From a checkpoint of a small contrastive audio-text model: encoder num experts 8.
Rows from block 7 of the audio encoder of a small contrastive audio-text model, named by matrix and row number. Rows with one number within an expert belong to one neuron, the router's apart. Each number is 128 + 32 x the weight over its row's rms, rounded and kept within 0 to 255. All counts start at 0.
Before each expert's rows are labels from the 100 clips, of 14976, where the router gives the expert most weight on average: "loudest" is the band of the loudest frequency at the time of the peak. Only what is clearly more common there than usual is listed. The data: read English sentences (LibriTTS-R). In brackets: how many of the 100.
# router: router (encoder.blocks.7.mlp.router.weight, 8x128, trained with AdamW), inputs 64-127
# up: expert up (encoder.blocks.7.mlp.up, 8x32x128), inputs 64-127
# down: expert down (encoder.blocks.7.mlp.down, 8x128x32, transposed), outputs 64-127

# expert 5
loudest: 4000 to 8000 Hz (70)
router.5 [138 138 118 147 139 124  89 147 144 174 145 135 152 158 114 128 163 113  98 127 158 154  85 146 141 173  60  64 109  68 129 192 116 112 101  79 139 111 149 121  68  93 152 121 138 107 108 134 148  85  75 144 122 151 104 148 135 158  97 175 110 140 107 106]
up.0 [ 80 113 118 117 165 172 131 149 152 146 149 134 165 120 153 128 102 127  50 118 135 158 150 128 125 165 198 158 194 104 160  85 181 105 128 134 146 100 104 119  91 168  94 161  92 158 104  89  46 161 119 146  93 126 125 112  99  85 163 100 111 116 133  87]
down.0 [131 127 116  91 193  87 167 119 152 133 118 133 114 167 164 123 105 121 153 106 144  86  47 123 162 104 161  77 168 118 184 131 219 113 149 145  67 121  91 154 136 148 153 158 142  63 157 165  86 120 120 128 118 187 142 170 120 188  98 144 109 119  60 154]
up.1 [104  98 117 139 191 120 103 128 137 107 161 128 113 210 122 165 100 146 145  96 129 155 165 167 124 133 135 177 202 155 158  65 155 100 118 146 158 139 125 101 104 129  92 106 115 158 133  85  17 124 133 138 109 112 169 122  75  76 154 120 125  88 126 129]
down.1 [151 114 138 128 154  89 102 102 135 123 103 103 144 151 111 132 168 125 145 109 112  87  39 168 148 142  72  88 141 148 141 117 147 107 127 132 128  74 171 178 158 113 138 122 110  99  95 140 140 142 147 171  93 133 123 169  22 105 161 166 104 101 106 119]
up.2 [102 115 135 115 159 134 109 116 153 115 153 137 121 156 131 116 126 129 107 138 103 122 217 127 133 151 146 133 153 188 142  48 186 112 131 118 131 111 136 129 120 165 136 129  60 151 147  84  13 116 191 119 128 133 127 130 110 129 147 102 155  66 128 114]
down.2 [ 82 198  88  84  94 157 149 118 150 107  84 103 110 146  97  70 101  82 113 142 112  62 128  97  53 125 168  75 136 183 167 152 137  93 103 108 161 131 154 171  82 112 137 114 158 111 126 149  76  91 111 157 140 125 121 142 156 171 158 125 117 116 138 153]
up.3 [121  95 125 118 144 140 110 110 189 112 158 105 179 124 141  96  98 160 203 139 131 187 182 149 117 153 153 128 184 194 138 126 157 117 176 164 119  85 166 126  95 106  64 110  60 113 148  81 136  80 163 130 125 118 123 129 101  92 121 105 175 165 134 119]
down.3 [127 112  99  99 116 151 128  62 152 128 182 119 153 113 130 112 106 155 142 102 148 168 154 124 100 174 170 177 113 125 116 146 147  91 130 143  91 149 142  89 173 138 102 150 111  90 154  72 152  75 145 134 119 115 150  92 127 112 159 106 142 103 139 106]

# expert 1
loudest: 4000 to 8000 Hz (30)
router.1 [169 121 117 115 192 134 176 136 122  98 128 113  92 122 144 155 100 135  88  72 124 140 101 183 129 125 184 147  72 181 102 197  93 157 190 129  88 131 127 161 115 148 152  65  90 177  75 148 162 157 165 165 107 175 133 109 143 155  91 151  82 175 100 160]
up.0 [103 113 122 133  86 181 112 116 190 140 135 129 130 126 124 124 118 156 158 160 114 136 170 116 134 171 111 122 168 114 141 117 158 139 112 129 171  77 142 112  43 168 115 140  94  81 160  89  99 161 139 120 151 123 131 119  90 124 127  75 215  89 136  97]
down.0 [110 126 108 137 118 156  50 195 114 146  96 110 102  85 119 128 127 107 117  83 181 123 118 149 102 172 122 126 115  78 121 140  94  88 128 134 180 109 144 106 110 117 169 111  79 153 133 102  99  72 125 201 133 117 141  93 150 127 107 101  89 152 116 168]
up.1 [124 105 126 111  85 187  89 107 237 138 185 124 125 147 110 130 182 106 183 145 108 113  94 100 124 125  82  73 112  87 140  58 128 141 114 123 157 127 101 128  62 119 141 139  72 134 134 135  48 119 139 131  79 123 144 156  72  95 151 129 134 103 130 110]
down.1 [ 87 112 166 103 168 137 132  80 149 123  85 119  77 118 112 125  48 115 123 160  96 159 144  92 102 113 170 145 148 143 136 157 176 104 178 122 127  85  92 119  54  92 127 119 127 142 108  97 149 166 124  53 172 131 152 177 142 161 182  64 186 132 161  89]
up.2 [119 116 117 133 138 206 114 112 201 130 146 149 121 132 125 131 124 132 137 155 151 122 152 100 109  64 100 131 196  98 160 108 115 149 149 130 108 131 126 138  50 152 108 125  97 149 164  80 107 150  99 120 135 109 126 117  58 109 156 117 190  93 121 149]
down.2 [140 163 112 161 100 141  99  80 115 132  88  87  77 116 143 117 124 145  75 136 146  93 129  85  90 151 124 188  89 141 106 142  92 131  91 136 114 133  89   0 137 142 157  80 131 116 107 140 169 165 109 112 155 149 144  93 146 108 122 192 170 149  90 141]
up.3 [155 145 116 128  69 145 107 129 206 114 161 130 140 117 164 126 131 161 144 123 136 140 115 122 122  82 125 116 174 151 147  87 166 107 112 115 126 118  89 123  99 100 115 149 104  87 153 131  18 130 114  89 104 123 154 110 103  75 117 130 161 121 132 138]
down.3 [176 116 140 142 114 117 107 125 117  88  87 118 107 146 156  99  81 132 136  97 109 171  81 143 123 101 141 151 135 214 144 122 178 138 108 165  70 106 157 119 148 131 163  82 140 125 144 160 144 136  74 133 135 150 161  58 123 187  86 129  96 110 144 113]

# expert 2
loudest: 500 to 1000 Hz (38)
router.2 [132 116 125  96  85  73 127 163 122 137 144 134 113 138 172 160 117 128  96  86 136  90  76 142 150 147 157 138 145 147 146 154 110  66 173 144 134 129 176 121 130 125 138 113 132 162  27 129 122 148 162 164 134 171 117 117 191 168  85 146 139 105 111 175]
up.0 [158 115 134 134 122 222  79  97 185 163 159 107 133 124 100 119 109 192 143  89 143 109 155 139 126 147 135  84 206 124 126 108 130  93 120  87 192 105  86 135  89 124 108 131  90 114 139  85  54 106 139 120 157 122 115 100 131 111 116 129 141  93 122 127]
down.0 [137  36 127 143 124  96 149 144 135 114 107 148 107  46  88 146 103 174 132  92 111  66 127 146 104 105 176 161 139 136  80 139 155 127 108 164 105  58 125 112 112 102 113  69  84 153 121  86  95 173 155 156 148 145 182  64 124  58 141 187 141 109 131 147]
up.1 [133  91 128 153 115 158  82  97 191 138 152 128 102 164 131 130 103 111 114 149  92 102  99 114 128 150  82 182 216 151 119 131 129 113 141 106 141  84  71 137  96 174 122 122 147 129 125  48 106 105 133 143 129 139 122 125  54 120 126 136 189 117 129 103]
down.1 [170  98 150 165  91 176 103 131 124 102 141 134 113  81 110 122 156 138 129 102 136  93 131 122 136 126 129 133 217 131  93 131 139 125 116 108 148 161 146 121  91 121 113 155 131 120 154  60  78 108  99 136 134 163  99  98  76 136  75  95 135 120 103 119]
up.2 [149 118 130 164 123 155 127 100 182 125 166 133 142 145 110 124 110 110 123 115 115  83 163 149 110 108 100 143 226 143 105 134 193 153 160 140 178 116  73 113  69 133 125 149 131  94 140  72  28  92 144 136 164 119 143 108 113  72 146 141 166  57 130 131]
down.2 [ 93 155  68  90 131 106  92 121 177 134 136 131 129  80 132 146  97 134  86 126  81  79 135 117 118 133 162 131 159 174 137 110 134 195 142 102 160  99 121 105 134 131 132 107 151 132 132 102 131  83 151 125 149 183 104 123 119  93 187 167 114 112 170 142]
up.3 [ 83  93 120 135 118 165  80  85 199 150 167 132 135 155 111 127 133 133 174  95 153 112 156 162 123 157 152 159 190 124 137 183 132 115 144  98 167 104 107  96  63 136 126 130 140 110 119  70  97 144 109 120 120 139 152 100 114 132 137  84 156 150 111 119]
down.3 [ 52 112 129 101 162 119 109 103 188 131 135 106 187 152 104 158  84 131  82  98 146 229 108 151 142 129 130  99 131  91 124 168 106 142 131 116 118  70 167 111 152 126 144 157 145 125 108 160 111 114  76 118 149  88 169 122 172 112  77 107  86  34  77 145]

# expert 0
loudest: 500 to 1000 Hz (38)
router.0 [129 127 133  59 129  97 165 157 117  96 114  89 118 101 104 152 134 162  79  46 153  74 108 142 109  78 202 185 153 184 120 180 116  96 155 160 136 172 145 163 120 118 160  59 157 165  82 124 130 154 194 167 132 151 145 128 129 178  76 154 116 125 107 121]
up.0 [135 112 132 149 163 127  94 102 208 163 165 131 143 179  99 111 147 173 128 145 154 155 118 140 139 107 149  64 154 187 129 148 139 169 112 157 142 124  83 121  72 140 146 177 141 117 176  71  85  87 133 167 135 133 112 157 130 115 125 104 145  58 142 125]
down.0 [ 65 142 138 154 136 105  73 142 116 172 121 156 128 123 163 141 114 183  26 151 161 100 142 142 175 154 162 150 138  95  74 120  91 159  40 135 154  76 110  94 152  96 119 154 148 188 144 134 146 126 138 135 118  78 111 125 123 112 161 102  91 134 137 176]
up.1 [142 100 107 164  96 163  30 137 236  96 128 122 130 149 112  97 136 116 173 145 110 109 145 123 117 138 178 127 196 146 117  87 149 157 138 145 166 130  88 144  57 117 135 126 103  63 143  99  65 140 162 132 124 148  98 174  68  67 135 130  95 133 132 106]
down.1 [148 121  90 117 116 125 197 138 181 145  95 158 105 189 132 132 131 150 166  98 107 167 105 112 195  83 145 184 197 158 150  98  62 121 163 165 133 141  93 135 131 107 124 130 148 180 147 119 144 132 117 174 118 132 127  69 154 188 125  95 136 122 102 120]
up.2 [139 142 115 131 139 154  94 146 174 113 189 115 166 151 148 166 100 169 145 148 144 142 121 122 130 149  99 151 182 133 153 100 189 109 144 154 131 131 114 140  59 121 150 141 128 117 164 102  36 102 114 128 106 123 158 114  91 165 145  57 112  99 138 172]
down.2 [122 166 163  83 124 134 153  93 173 125 166 101 108 162 157 124 148 114 103 117  98  90 132 102 153 158 159 222 140 157 151 109 141 114 121 215 173  74 131 183 143 145 119  96  86 169 149  73  95  95 123 133 127 146 124 118  76 196  92 108 153 114 149 118]
up.3 [141 122 117 132 130 220 136  83 166 136 181 133 127 142 102 128 125 131 113 141 103 107 149 146 110 114 159 116 189  81 150 102 122 146 139 160 137 105 103 109  96 158 136 111 101 117 170  93  56 141 141 156 145 141 126  80  95  65 167 139 182  83 126 101]
down.3 [ 86  82 109 181 123 123  98  74 130 184 167  99 140 159 161 139  67 154  88 113 156  91  99 142 140 147 121 155 186 166 107 124 112 126 116 132  99 117 132 145 140 120 102 101  94 139 123  98  91 142 120 148 129  86 187 135 119 147 154 159 129 117 128  93]

# expert 6
loudest: 250 to 500 Hz (33)
router.6 [145 123 106  88 123  73 103 126 109 128 113 117  56 112  97 132 138 118 104  75 103 134 111 129 138 109 170 183 116 197 180 187 135 134 157 151  84 172 169 113 125 116 140  99  95 123  34 109 119 130 135 176 143 190 117 148 169 152 103 151 117 135  82 173]
up.0 [126  78 132 107 142 173 148 152 212 132 153 181 128 150 121 124  94 105 163 160 125 155 154 137 129 148 166 126 142  87 132  91 125 131  83 120 130 150 100 143  72 136  42 115 139  93 158  71  44 165 166 134 117 105 121 135  31  96 158 125 137 103 133 103]
down.0 [134 133 108 101 154 146 120 138 146 120 117 131 134  64 116 114 115 133 168 117 123 104 154 129 178 150 164 123 152 157 132 129  86 107 140 149 118 112 125 169  86 101  76 121 154 130 146 122 118 140 188 103 142 153  94 129 122 156 178 204 132 111 184 124]
up.1 [161 100 131 112 150 193 140 119 140 162 184 116 118 128 130 121  76  83 179 180 101 111 171 154 131 117 117 126 226  64 147 107 171 155 107 142 147 101  94 116 140  70 110 178 104 147 114 133 111 131 173 121 112 134 146 139  90  80 151  95  67 113 142 113]
down.1 [163 144 177 121 159  98  73  70 113 165 141 125 186 132  73 123 121 128  80  98 128  91 172 159 121 168 123 104 139 199 142 156  78 125 119 113  82 124 111 197 125 122 163 126 178 133  92 102 143 116 128 151 115 160 133 119 156 212 163  76  99 117 131 143]
up.2 [133 117 116 154 112 205 135 143 139 114 155 128 136 109 105 197  91 135 146 137 154  97 154 148 114 136 110 123 178  94 131  48 158 115 124 106 178 124 159 123  90 130 108 121  73 119 176 106  54 138 101 111 137 107  89 131  84  41 152 127 149  95 138 138]
down.2 [136  47 164  90 125 127 114  63  97  87 119  85  73 161  75 169 141  85 156 114 135  72 147 155 109  97 139 131  91 161 102 111 102 133 186  99 120 118 110 139  87 135 160  85  63 192 133 132 151 107 123 169 126 145 132 133  71  73 134 160 174 142 116 158]
up.3 [ 83 102 125 122 180 183 107 129 185 144 163 131 130 114 164 143 125 110 175 107 105 104  98 129 117 181 103 152 219  74 130 115 142  89  71 134 167 119 117 115 145 200  98 127  57 155 104  96 129 120 134 169 124 132 189 129 100 112 139 110 142 165 116 105]
down.3 [100 150 123  82 121 147  60 205 113 105 153 133 137 152 123  96 113 115  90 126 101 128 119 107 131 103  95 120 149 161 194 140 160  98 167 124 183 144 135  73 123  70 152 183 125 163 126 116 129 113 101  96  97 133 166 132 129 162 105 168 121 115  84 155]