A small contrastive audio-text model, trained from scratch.
Model: waveform 16khz input, encoder num experts 8, encoder layers 12, text encoder layers 12, text encoder activation gelu.
Rows from block 3 of the audio encoder of a small contrastive audio-text model, named by matrix and row number. Rows with one number within an expert belong to one neuron, the router's apart. Each number is 500 + 40 x the weight over its row's rms, rounded and kept within 0 to 999. All counts start at 0. Numbers have three digits each.
Before each expert's rows are labels from the 100 clips, of 14976, where the router gives the expert most weight on average: "loudest" is the band of the loudest frequency at the time of the peak. Only what is clearly more common there than usual is listed. The data: read English sentences (LibriTTS-R).
# router: router (encoder.blocks.3.mlp.router.weight, 8x128, trained with AdamW), inputs 0-127
# up: expert up (encoder.blocks.3.mlp.up, 8x32x128), inputs 0-127
# down: expert down (encoder.blocks.3.mlp.down, 8x128x32, transposed), outputs 0-127

# expert 1
loudest: 500 to 1000 Hz
router.1:485488478552458463540497472430550497410459464510529575557501512519495543455541538504540515506521543505461543533526560573533574478487451544405505494507483508489534483490424549482465476473546452565472528477532505501493533537502524499500422447462471444554457460471441521445435446499489549551456533431558536515563445515518537519527543506529483560500578558559500485550529462519469448468483
up.8:509501554456500560467490531502506554638508560489548430418502406496508497504460431537425446441501439466548453531553419478451522552519535551471449521549503502526488527513487478509536492462511510462504463500520550498487441476559472391471529540450536553488542559530511521522538494558493516518468565539508500460529545518530504498459394464456454482489504459524511504513499484476477490500519
down.8:526509515470517528524469531473517565468548539517489433524480507510517482571497572532564533471476452493484526471512480414442543511470478464447533542510459522394559517492471523423527442504505482564472523535542455410464462436546403487504531576481491483485486466520472552543421512533574550533472430511569496499483514503542557497463512498512423479548533464529533513522442437543495525485511
up.9:519564463474525474508509525498448545584502513479455461548478468557461489512577453439528495487511513498487553478516465522472473475490515549496421527505510611526526499520501522497587525458498521511527534532528593468489460516499505495502525516508526533428541488529505497549521543523532458513455526520424515500440529465439488486496411455486384491491508474547526504392581430552498432530438
down.9:437473495476603482514584504449520522454488497526496498520474537462503545550449550440505510495452456511541562551433493462528451515448490517448474495488414537440456519448543527482472448570558541505489493534517439499450521495543503545493525547482522480476530480522474453496461540475515456479492437529584424520503480463516562525552522523538517514461536495494568387464540522564522491547581
up.10:485474562450484526442501480539472569550495508511481500461504466549456492502446488487514468528484512492501506553476563421477550456470516539571374478522557536481378510403547502412513479524538485550493454507532505461457509474526456464520533574446493552437476512490507531489500517531507549535548531500458518551462524383535548478489443502489444446491494542555527506505501477505553524484498
down.10:517443521456466476486524443489558473463555517540558569519487541520479480577483525481507483493383501611481512472451493418449477403471476498468485496503465486420477476450499527470469445496500452523499442489566437476468514483497475560478520560466539472529465519537533530486502528498586547525498532480523465483507548476569514487462538495569482519513573548521564459487449536537555513442553
up.11:487559466527507542488534498499454494533403480484489448473452466544537483444561547492547571564598466455487456484466503478461492538510556608566466485541439564480438518506544508553514515506537515485451477533511513500514523483530478465541496520581481594416456503427456529514568543509445490549517441547500515487486495478483422475553511504494509452487497495549498519449513443476513547487443
down.11:427546482576484490428513507491502511528474473434452474486452509515506467508581520488548511517554488465514459491444571478495492511522565509492491449506529588512545562516606495409499523480527528503489421560494561454512460491495515545563452500494467579488482495414453451512516484519431505532515468511532487507407509463500431473566488527459454467545496446565515522483527515484488534515408
up.12:522499521426555450586488517445431492518575498525506443482415488473487542481505502481452496517547480468502504480505450461428532498478510522507415438480565528501453475451526536535565460520482601508460470551502570439444540531550487502514466533522558527503516514511509483461510507507557455529394562468514533446453493460480534573589561491486475494501570518496501483473478475431536495537483
down.12:522474553521457499432570547451519464521544491536562498473558521523497503519502488507470473480517434527569472479528416502508472476512527466534457529540460417493478465515517463516523464540444513462442468488448542505561503552502598533460572523501535541460549558510522493447552497579544503506429485421485512488426513488461539567479514557576425438527503479442470516481501525426454518541490
up.13:493475511507539546518530481474450466500513497497493545521569450474533498427443538551444508470542445470484462486501495523439488476514537534514374497571524459457530544459508521455504513552552564476442440427508541450511511530533445492545413521486465595585548479515508486485462508627523471525593483540456527490498526476519517484485490475493464497477493460546495505532471470427546546468505
down.13:471494505444506533460506522543510541542462511478578463430549454430394513459534503495536464516508464508488542522473459502456517520449455473545427526501537525527549514545460558480497453493429506456499491530496498470521516523567507504519551551502622499440551562435489540492551428458501486486447528478506537500488596447481506470513508511547484505445485440412479481401541515499464524502547
up.14:601585482498473481491497510499525478550497473522569486502506474516518505570541461524426541496563465465509461452499532506500483559453551403582514483479538517539566439476511507479562501468485565414463496482481531446509505515523508442496486495580540503507447480521525497488499560549599465483573505462430530472476487456484512520484392477442494496511487487482387507500444507462508477503526
down.14:428462497577476518549488420484532555464476473533497535525494586548492500516501492463453473515437491553507463486410604483440502386518514471460562516499471478460483494527459449460479443528529490493459518506508455605471530486482474508535523531521421468484470542509498546518523496451579518483482508504536523510551560522535549521482509450462504526578525529530399466562476531480515512444501

# expert 2
loudest: 4000 to 8000 Hz
router.2:492518465556440499470480482523433423503472424496512500461463492541488525502624535485511581463568544452510501506531521462518504508543515490477518544533498512524574519485566542479523515538441487434517473461480514488583554506451473465501518488484479509413411464401468513473562499535501565556492506416519548485525514496505454478508499537514510491564507489530442595506550431457451510522479
up.8:516510459422524494575533572490538487526527435527513503516544544475457468478460460516404513486471478526503479486477503558521487540459472450544408481487617454473410453514503499666459500452523470519438481534541535544464486499538546448549525545506510482494516529537525477482505493570478459526540478485489496434494486455468477506451503465512449537485490460487526503460428550455476520490477
down.8:511504427491478532511496491561521525507490412519528413508532459437472554489532504538520490495506480527516542534571490495540501534526440533466576506569472448526603440515476534514462464484477471548540448465555459487501523514472469412425538496489546481518502439411412514517489535419567530482466591517512533468537438554522494504503545525517535523523540491484502472519488434553476544481553
up.9:469453521530529468583578543466537478542551517520521502514499515500499502437452434535509501491484423471494531494506489567458477510468501502501380430481600498516406433514494481520490498486502485498481466504556534532470529505540507536515498502488477431551511586585533459504456548561473460425523493497525532439482478503515514553493509470463461448474561496458538470437415539424515458511549
down.9:493429538468448418517547530398502521482487518493546389536528458506455517444463528504519452504499518432441550546480490525480547516549453435517446492525521548559552491553521479460537504519480499570534544494485429439506469566471469433467576473550593487525473496588463557538456516513535462440498492556495549485495519494532516477524532448494534518510504554498482537450485468503483525504557
up.10:435395543523479473456601551444567519480553490531529497547524543557531489479491420494493527544457409470568499510531472480538476478503499465534426478494591494493395494492463437537447512473495445514484497467542558515506554484501532540537468488530449509527517566604510522477473480554473489493470469489521489436477505433528473515510509510462443531469498468493515511432467539420537501501497
down.10:445453557518427543376531525507460451533501531505539470497466501542484555523584455501516494467508471494505499464507509515467544497460531500446571564451508513543475441475575518504483440526439505438493471562432486471444482523485532534466491508518440582500505431476552523570516575439451549529516464428483510483495478502544475500569466500532574490478497518473499507478550490493487607484460
up.11:521467487516525485513555565462553576547573561523510536531487491441492477483433416444470466481462404475486494459474488527529445476500469504446486455524629507471387474528494479482518498480509483465451542478482540519488468507535521550522519528541513468567536560564526489508443520524475486505504491507494464540481464478450483527473602466491418500478508466507564504426458534419546479508495
down.11:495530492419535522526558556526465547552544561519503426451515458446438471522467478572460464536460482533530505548514451531494501547545499520554424446500490471490492480505497480467570417475456545515477534543481545440517541530580448503499523547486555469473511544483496526548504486562520436525500598474456544548552508483484468450459461445507441460451473507492528395507482532487459474561503
up.12:480479497547507484533570521455495466499540544514522545546548516477495441469439447493488487564441458497465507514457465506550510476538499476559442505468545493518321509551470432520472549449505497517473533437535539501513507449473530519507509490464427531559538573578550528502512514561530456432501487522464513501506505488516490471476549448459526448496560477518550484417474505437572461479485
down.12:472489441497514524538485483569467490486413485525503429438478488555508479498552459524545542451524538409506505472479474496452548506446484496499544470501525475521545442534519531498525540435486481460491510450547486426461508595451517449480449454548544576522569484511526540574523521517515503475502476459469552528514427499509511512479485439464479455481534508562480490518590401516507613452515
up.13:434484524497479461549523495483557504501487518479513509553563481500528492487417444478493460460466440522551451505523439529523493475442435441518506496493669499489418518511457440600488498549496500494494526535519470531522558478504543517526492473430454510590548538527516507456454479570460480483462497494475525421494478422491528526464464500479496534481470474518568499421460552450484498478495
down.13:550501548491538416452521577585540551558536488545549444460517477518480439508487463530508457517542440466500537503550464528485457525616472521491471414491544477553522451516503518520465458598493460454510470475526499465486498535407505459495522460491554514524493592542499495523509523502522439514484507469477530500542452515491448518473425450441536503456478516442500511490453523399533526543497
up.14:508517473461546491579549476486580588515507493526515488555508488471478476468443434470447515517444462491516483536493456532497497527481540474475408461456579527503373475459507461540469509518515512526473528541569537507468492475527513462532465520486489480555539619564554483518454505499507455502540464517503482484507468450533460564501526470471483493480456457473525488441416611451554456502474
down.14:474498511403487511529546414584457595526510519516423498520497444481443533527434528495514549482486489505505490457434385516479528528478511509527541516569479494499541432494442504509429529541511460475517413425547511519477593568515495492526551501577476527477527514522537460495529451489503485522452433483519431543506536501540547511484537494567450508536497505474526477564464490495536534540486

# expert 3
loudest: 250 to 500 Hz
router.3:531544489540441556458474468534442429489504431500461552470505538575494533518545517532545532466572557492480533470481507504504451465563499472502493499552472492505576501491469514484523487509405474508497481422529498513498494520487485430553549504407481508459426451420479534495534545523566566570462529502543482479520473533482520442507486533462491503550451444515432570527560404494429476505505
up.8:464537487481500442476514530466515600548495460534525526530488511467453495482473483483460497554491408471453527466522415533476506536421465476483486458480661448497435510529472452526462513511534552513467557552549462487480485475503535552534474489519575527586569539566579497466496469524449487529438467465459518462474475453480480497506485484526512553504489441463514499465460515434446460498501
down.8:565496474446488486450452497519469445538597516513493467503426438545505491530505560533468553566575489457534553484461465524511467513512555498472530477496518540487530442500518539452539427498453429537425479542545521473486533528445464450478554540475511529491529530470501526494543580543497471571526501413464518491483512551492472461496453463504414458491504550464578432565567474480547464498481
up.9:443499497502532497555567566450539472491523468514533571544538481409447526442497446523488514533466536499518510515455454537475511517462501498456407456481613505490436469510525522461463481469499500549506462488492577521488558486552516511486494513487510529530507537483509420504465415512455442539563438475517522409532550416512504576499435507530460467479510462422550491483470499423497474514532
down.9:573495547371553528502518543449441555514559482528555579553556563529489500535500567460461495460484468516458527432504485448463514463517469525514490563471518447466525446512482526522487520542583505533466524445448465504444445545554463483531500474537497479522403473499575510533453482548474451557466492454498529513525484460528527501526514435515508546518452524431498460514490476429491507470558
up.10:510504512456494473476552457453511446555496527509508528433535441500497476455515475528445458560513450488491524478471444508515534534470556541499419527544494471500382553572477442568464521472501564498491542403522552492486510495478551521509490488567540543528568541548537443502505467577452451499528481482502527544461489487483468486418458469521491488534474511540467491491442588443609506505483
down.10:547466509517467501542465439533520530507486548558493498505503417457450527451448531465489457513513496474546572498497430584519511523456415504475548513497493473562525474544432548491461561482453447466502540441437434572515507578495511544490521450527520546414535546513453511499480509444498558451486462507543458451482478569542516520542515520548524569459513506507529453483574453505551498443552
up.11:552509456442451469512609533447479526548533535570539506519493475458478450465523499493501502504530474487443476472478476544477571462476554525489434500478553485478459517509483561484448527463502502429470507541562605461506510499558549538577504611454491526541524530527476529473468456539462478487466462479519528462491431437422487495450511488514417532496508419525514515431478512450567477514481
down.11:510453497478418496509478560536528524502561545503525557505540435423463553517417474485505492502474472518577517519460414497506436588593489562531443570483544448477475512501420511552423496509482469458560509504483503519568487466502547474490492521479529497504582549535551501519479415544456426504501501509448480505512496475503476514529512525557484511496449420441489473462495467487502493583528
up.12:489554435469495442476576519442460533532481518528546520520494497505483535378478415522507517491470452481480524468473481571445517537485494502495461438488547502536465451545555484517509559388508419515469476514559606457484521552521551530481501483548538490512545498519515517482449547576423474451549500456511510493490487424536508551483529487567455474516513537488473522419465539455488498464508
down.12:474452439570452516428452476502471437522495420530470549423549511569476502465537475493539461530508522442595439458515495487480488514529549504483481497568502522520507436507461537492572526509531478442548512429449519544558540489509483495435493579508488526530491552474456477455464499473486475486515557471472497519467511487537517547430525510488366471476565555519518525499527550585478458490521
up.13:539506475457509461551568511491457461502535486453499527506560512510473523407468490451471438432554480434457486485477468542518524527508501508548372450483532475475452536542482529458447499443527508474506520494523576440511487518498524505500443440518562567486631639577546505514461511556489506509583479500498531521466527467465475516467507512494532493462486479530488510493464463455518512486526
down.13:526536497529536488470473447567505507541491564568529458463529454474419462481377493552448450516553467497513513473533443532533517516503457456401433507548509496483547475505448514555468527444452487514512534448534515560495551525465508487495482424532585474521573533521522475530482468518519480539509508589422506515495434465521509505509533465451559461501481575486528548531477489588537493518504
up.14:573501420513492428493526524499497525584577491558543499495499489490499516456493469540429452471466438485499563485480448577500475545475451440561427461487577482461489523599452510479411502477469523441498545456526575490485538518491486519515470432463560500548564593532568472510508498540549518542566505511457521501504448527444445464472459472491474480488468525480484498457467524477504477478496
down.14:497543506537551480497513491451503568505538531561543441462469507598482515487450443424450470401540501527462498473505474540428491428511448545490513471444504554488478405493523528520541534469490443535588553467454443464488451497481543472577540533544545495460502483563491530509553543489526543451538498524463473482545495507544508533433501501465488540427453577513523481505514438506559474513520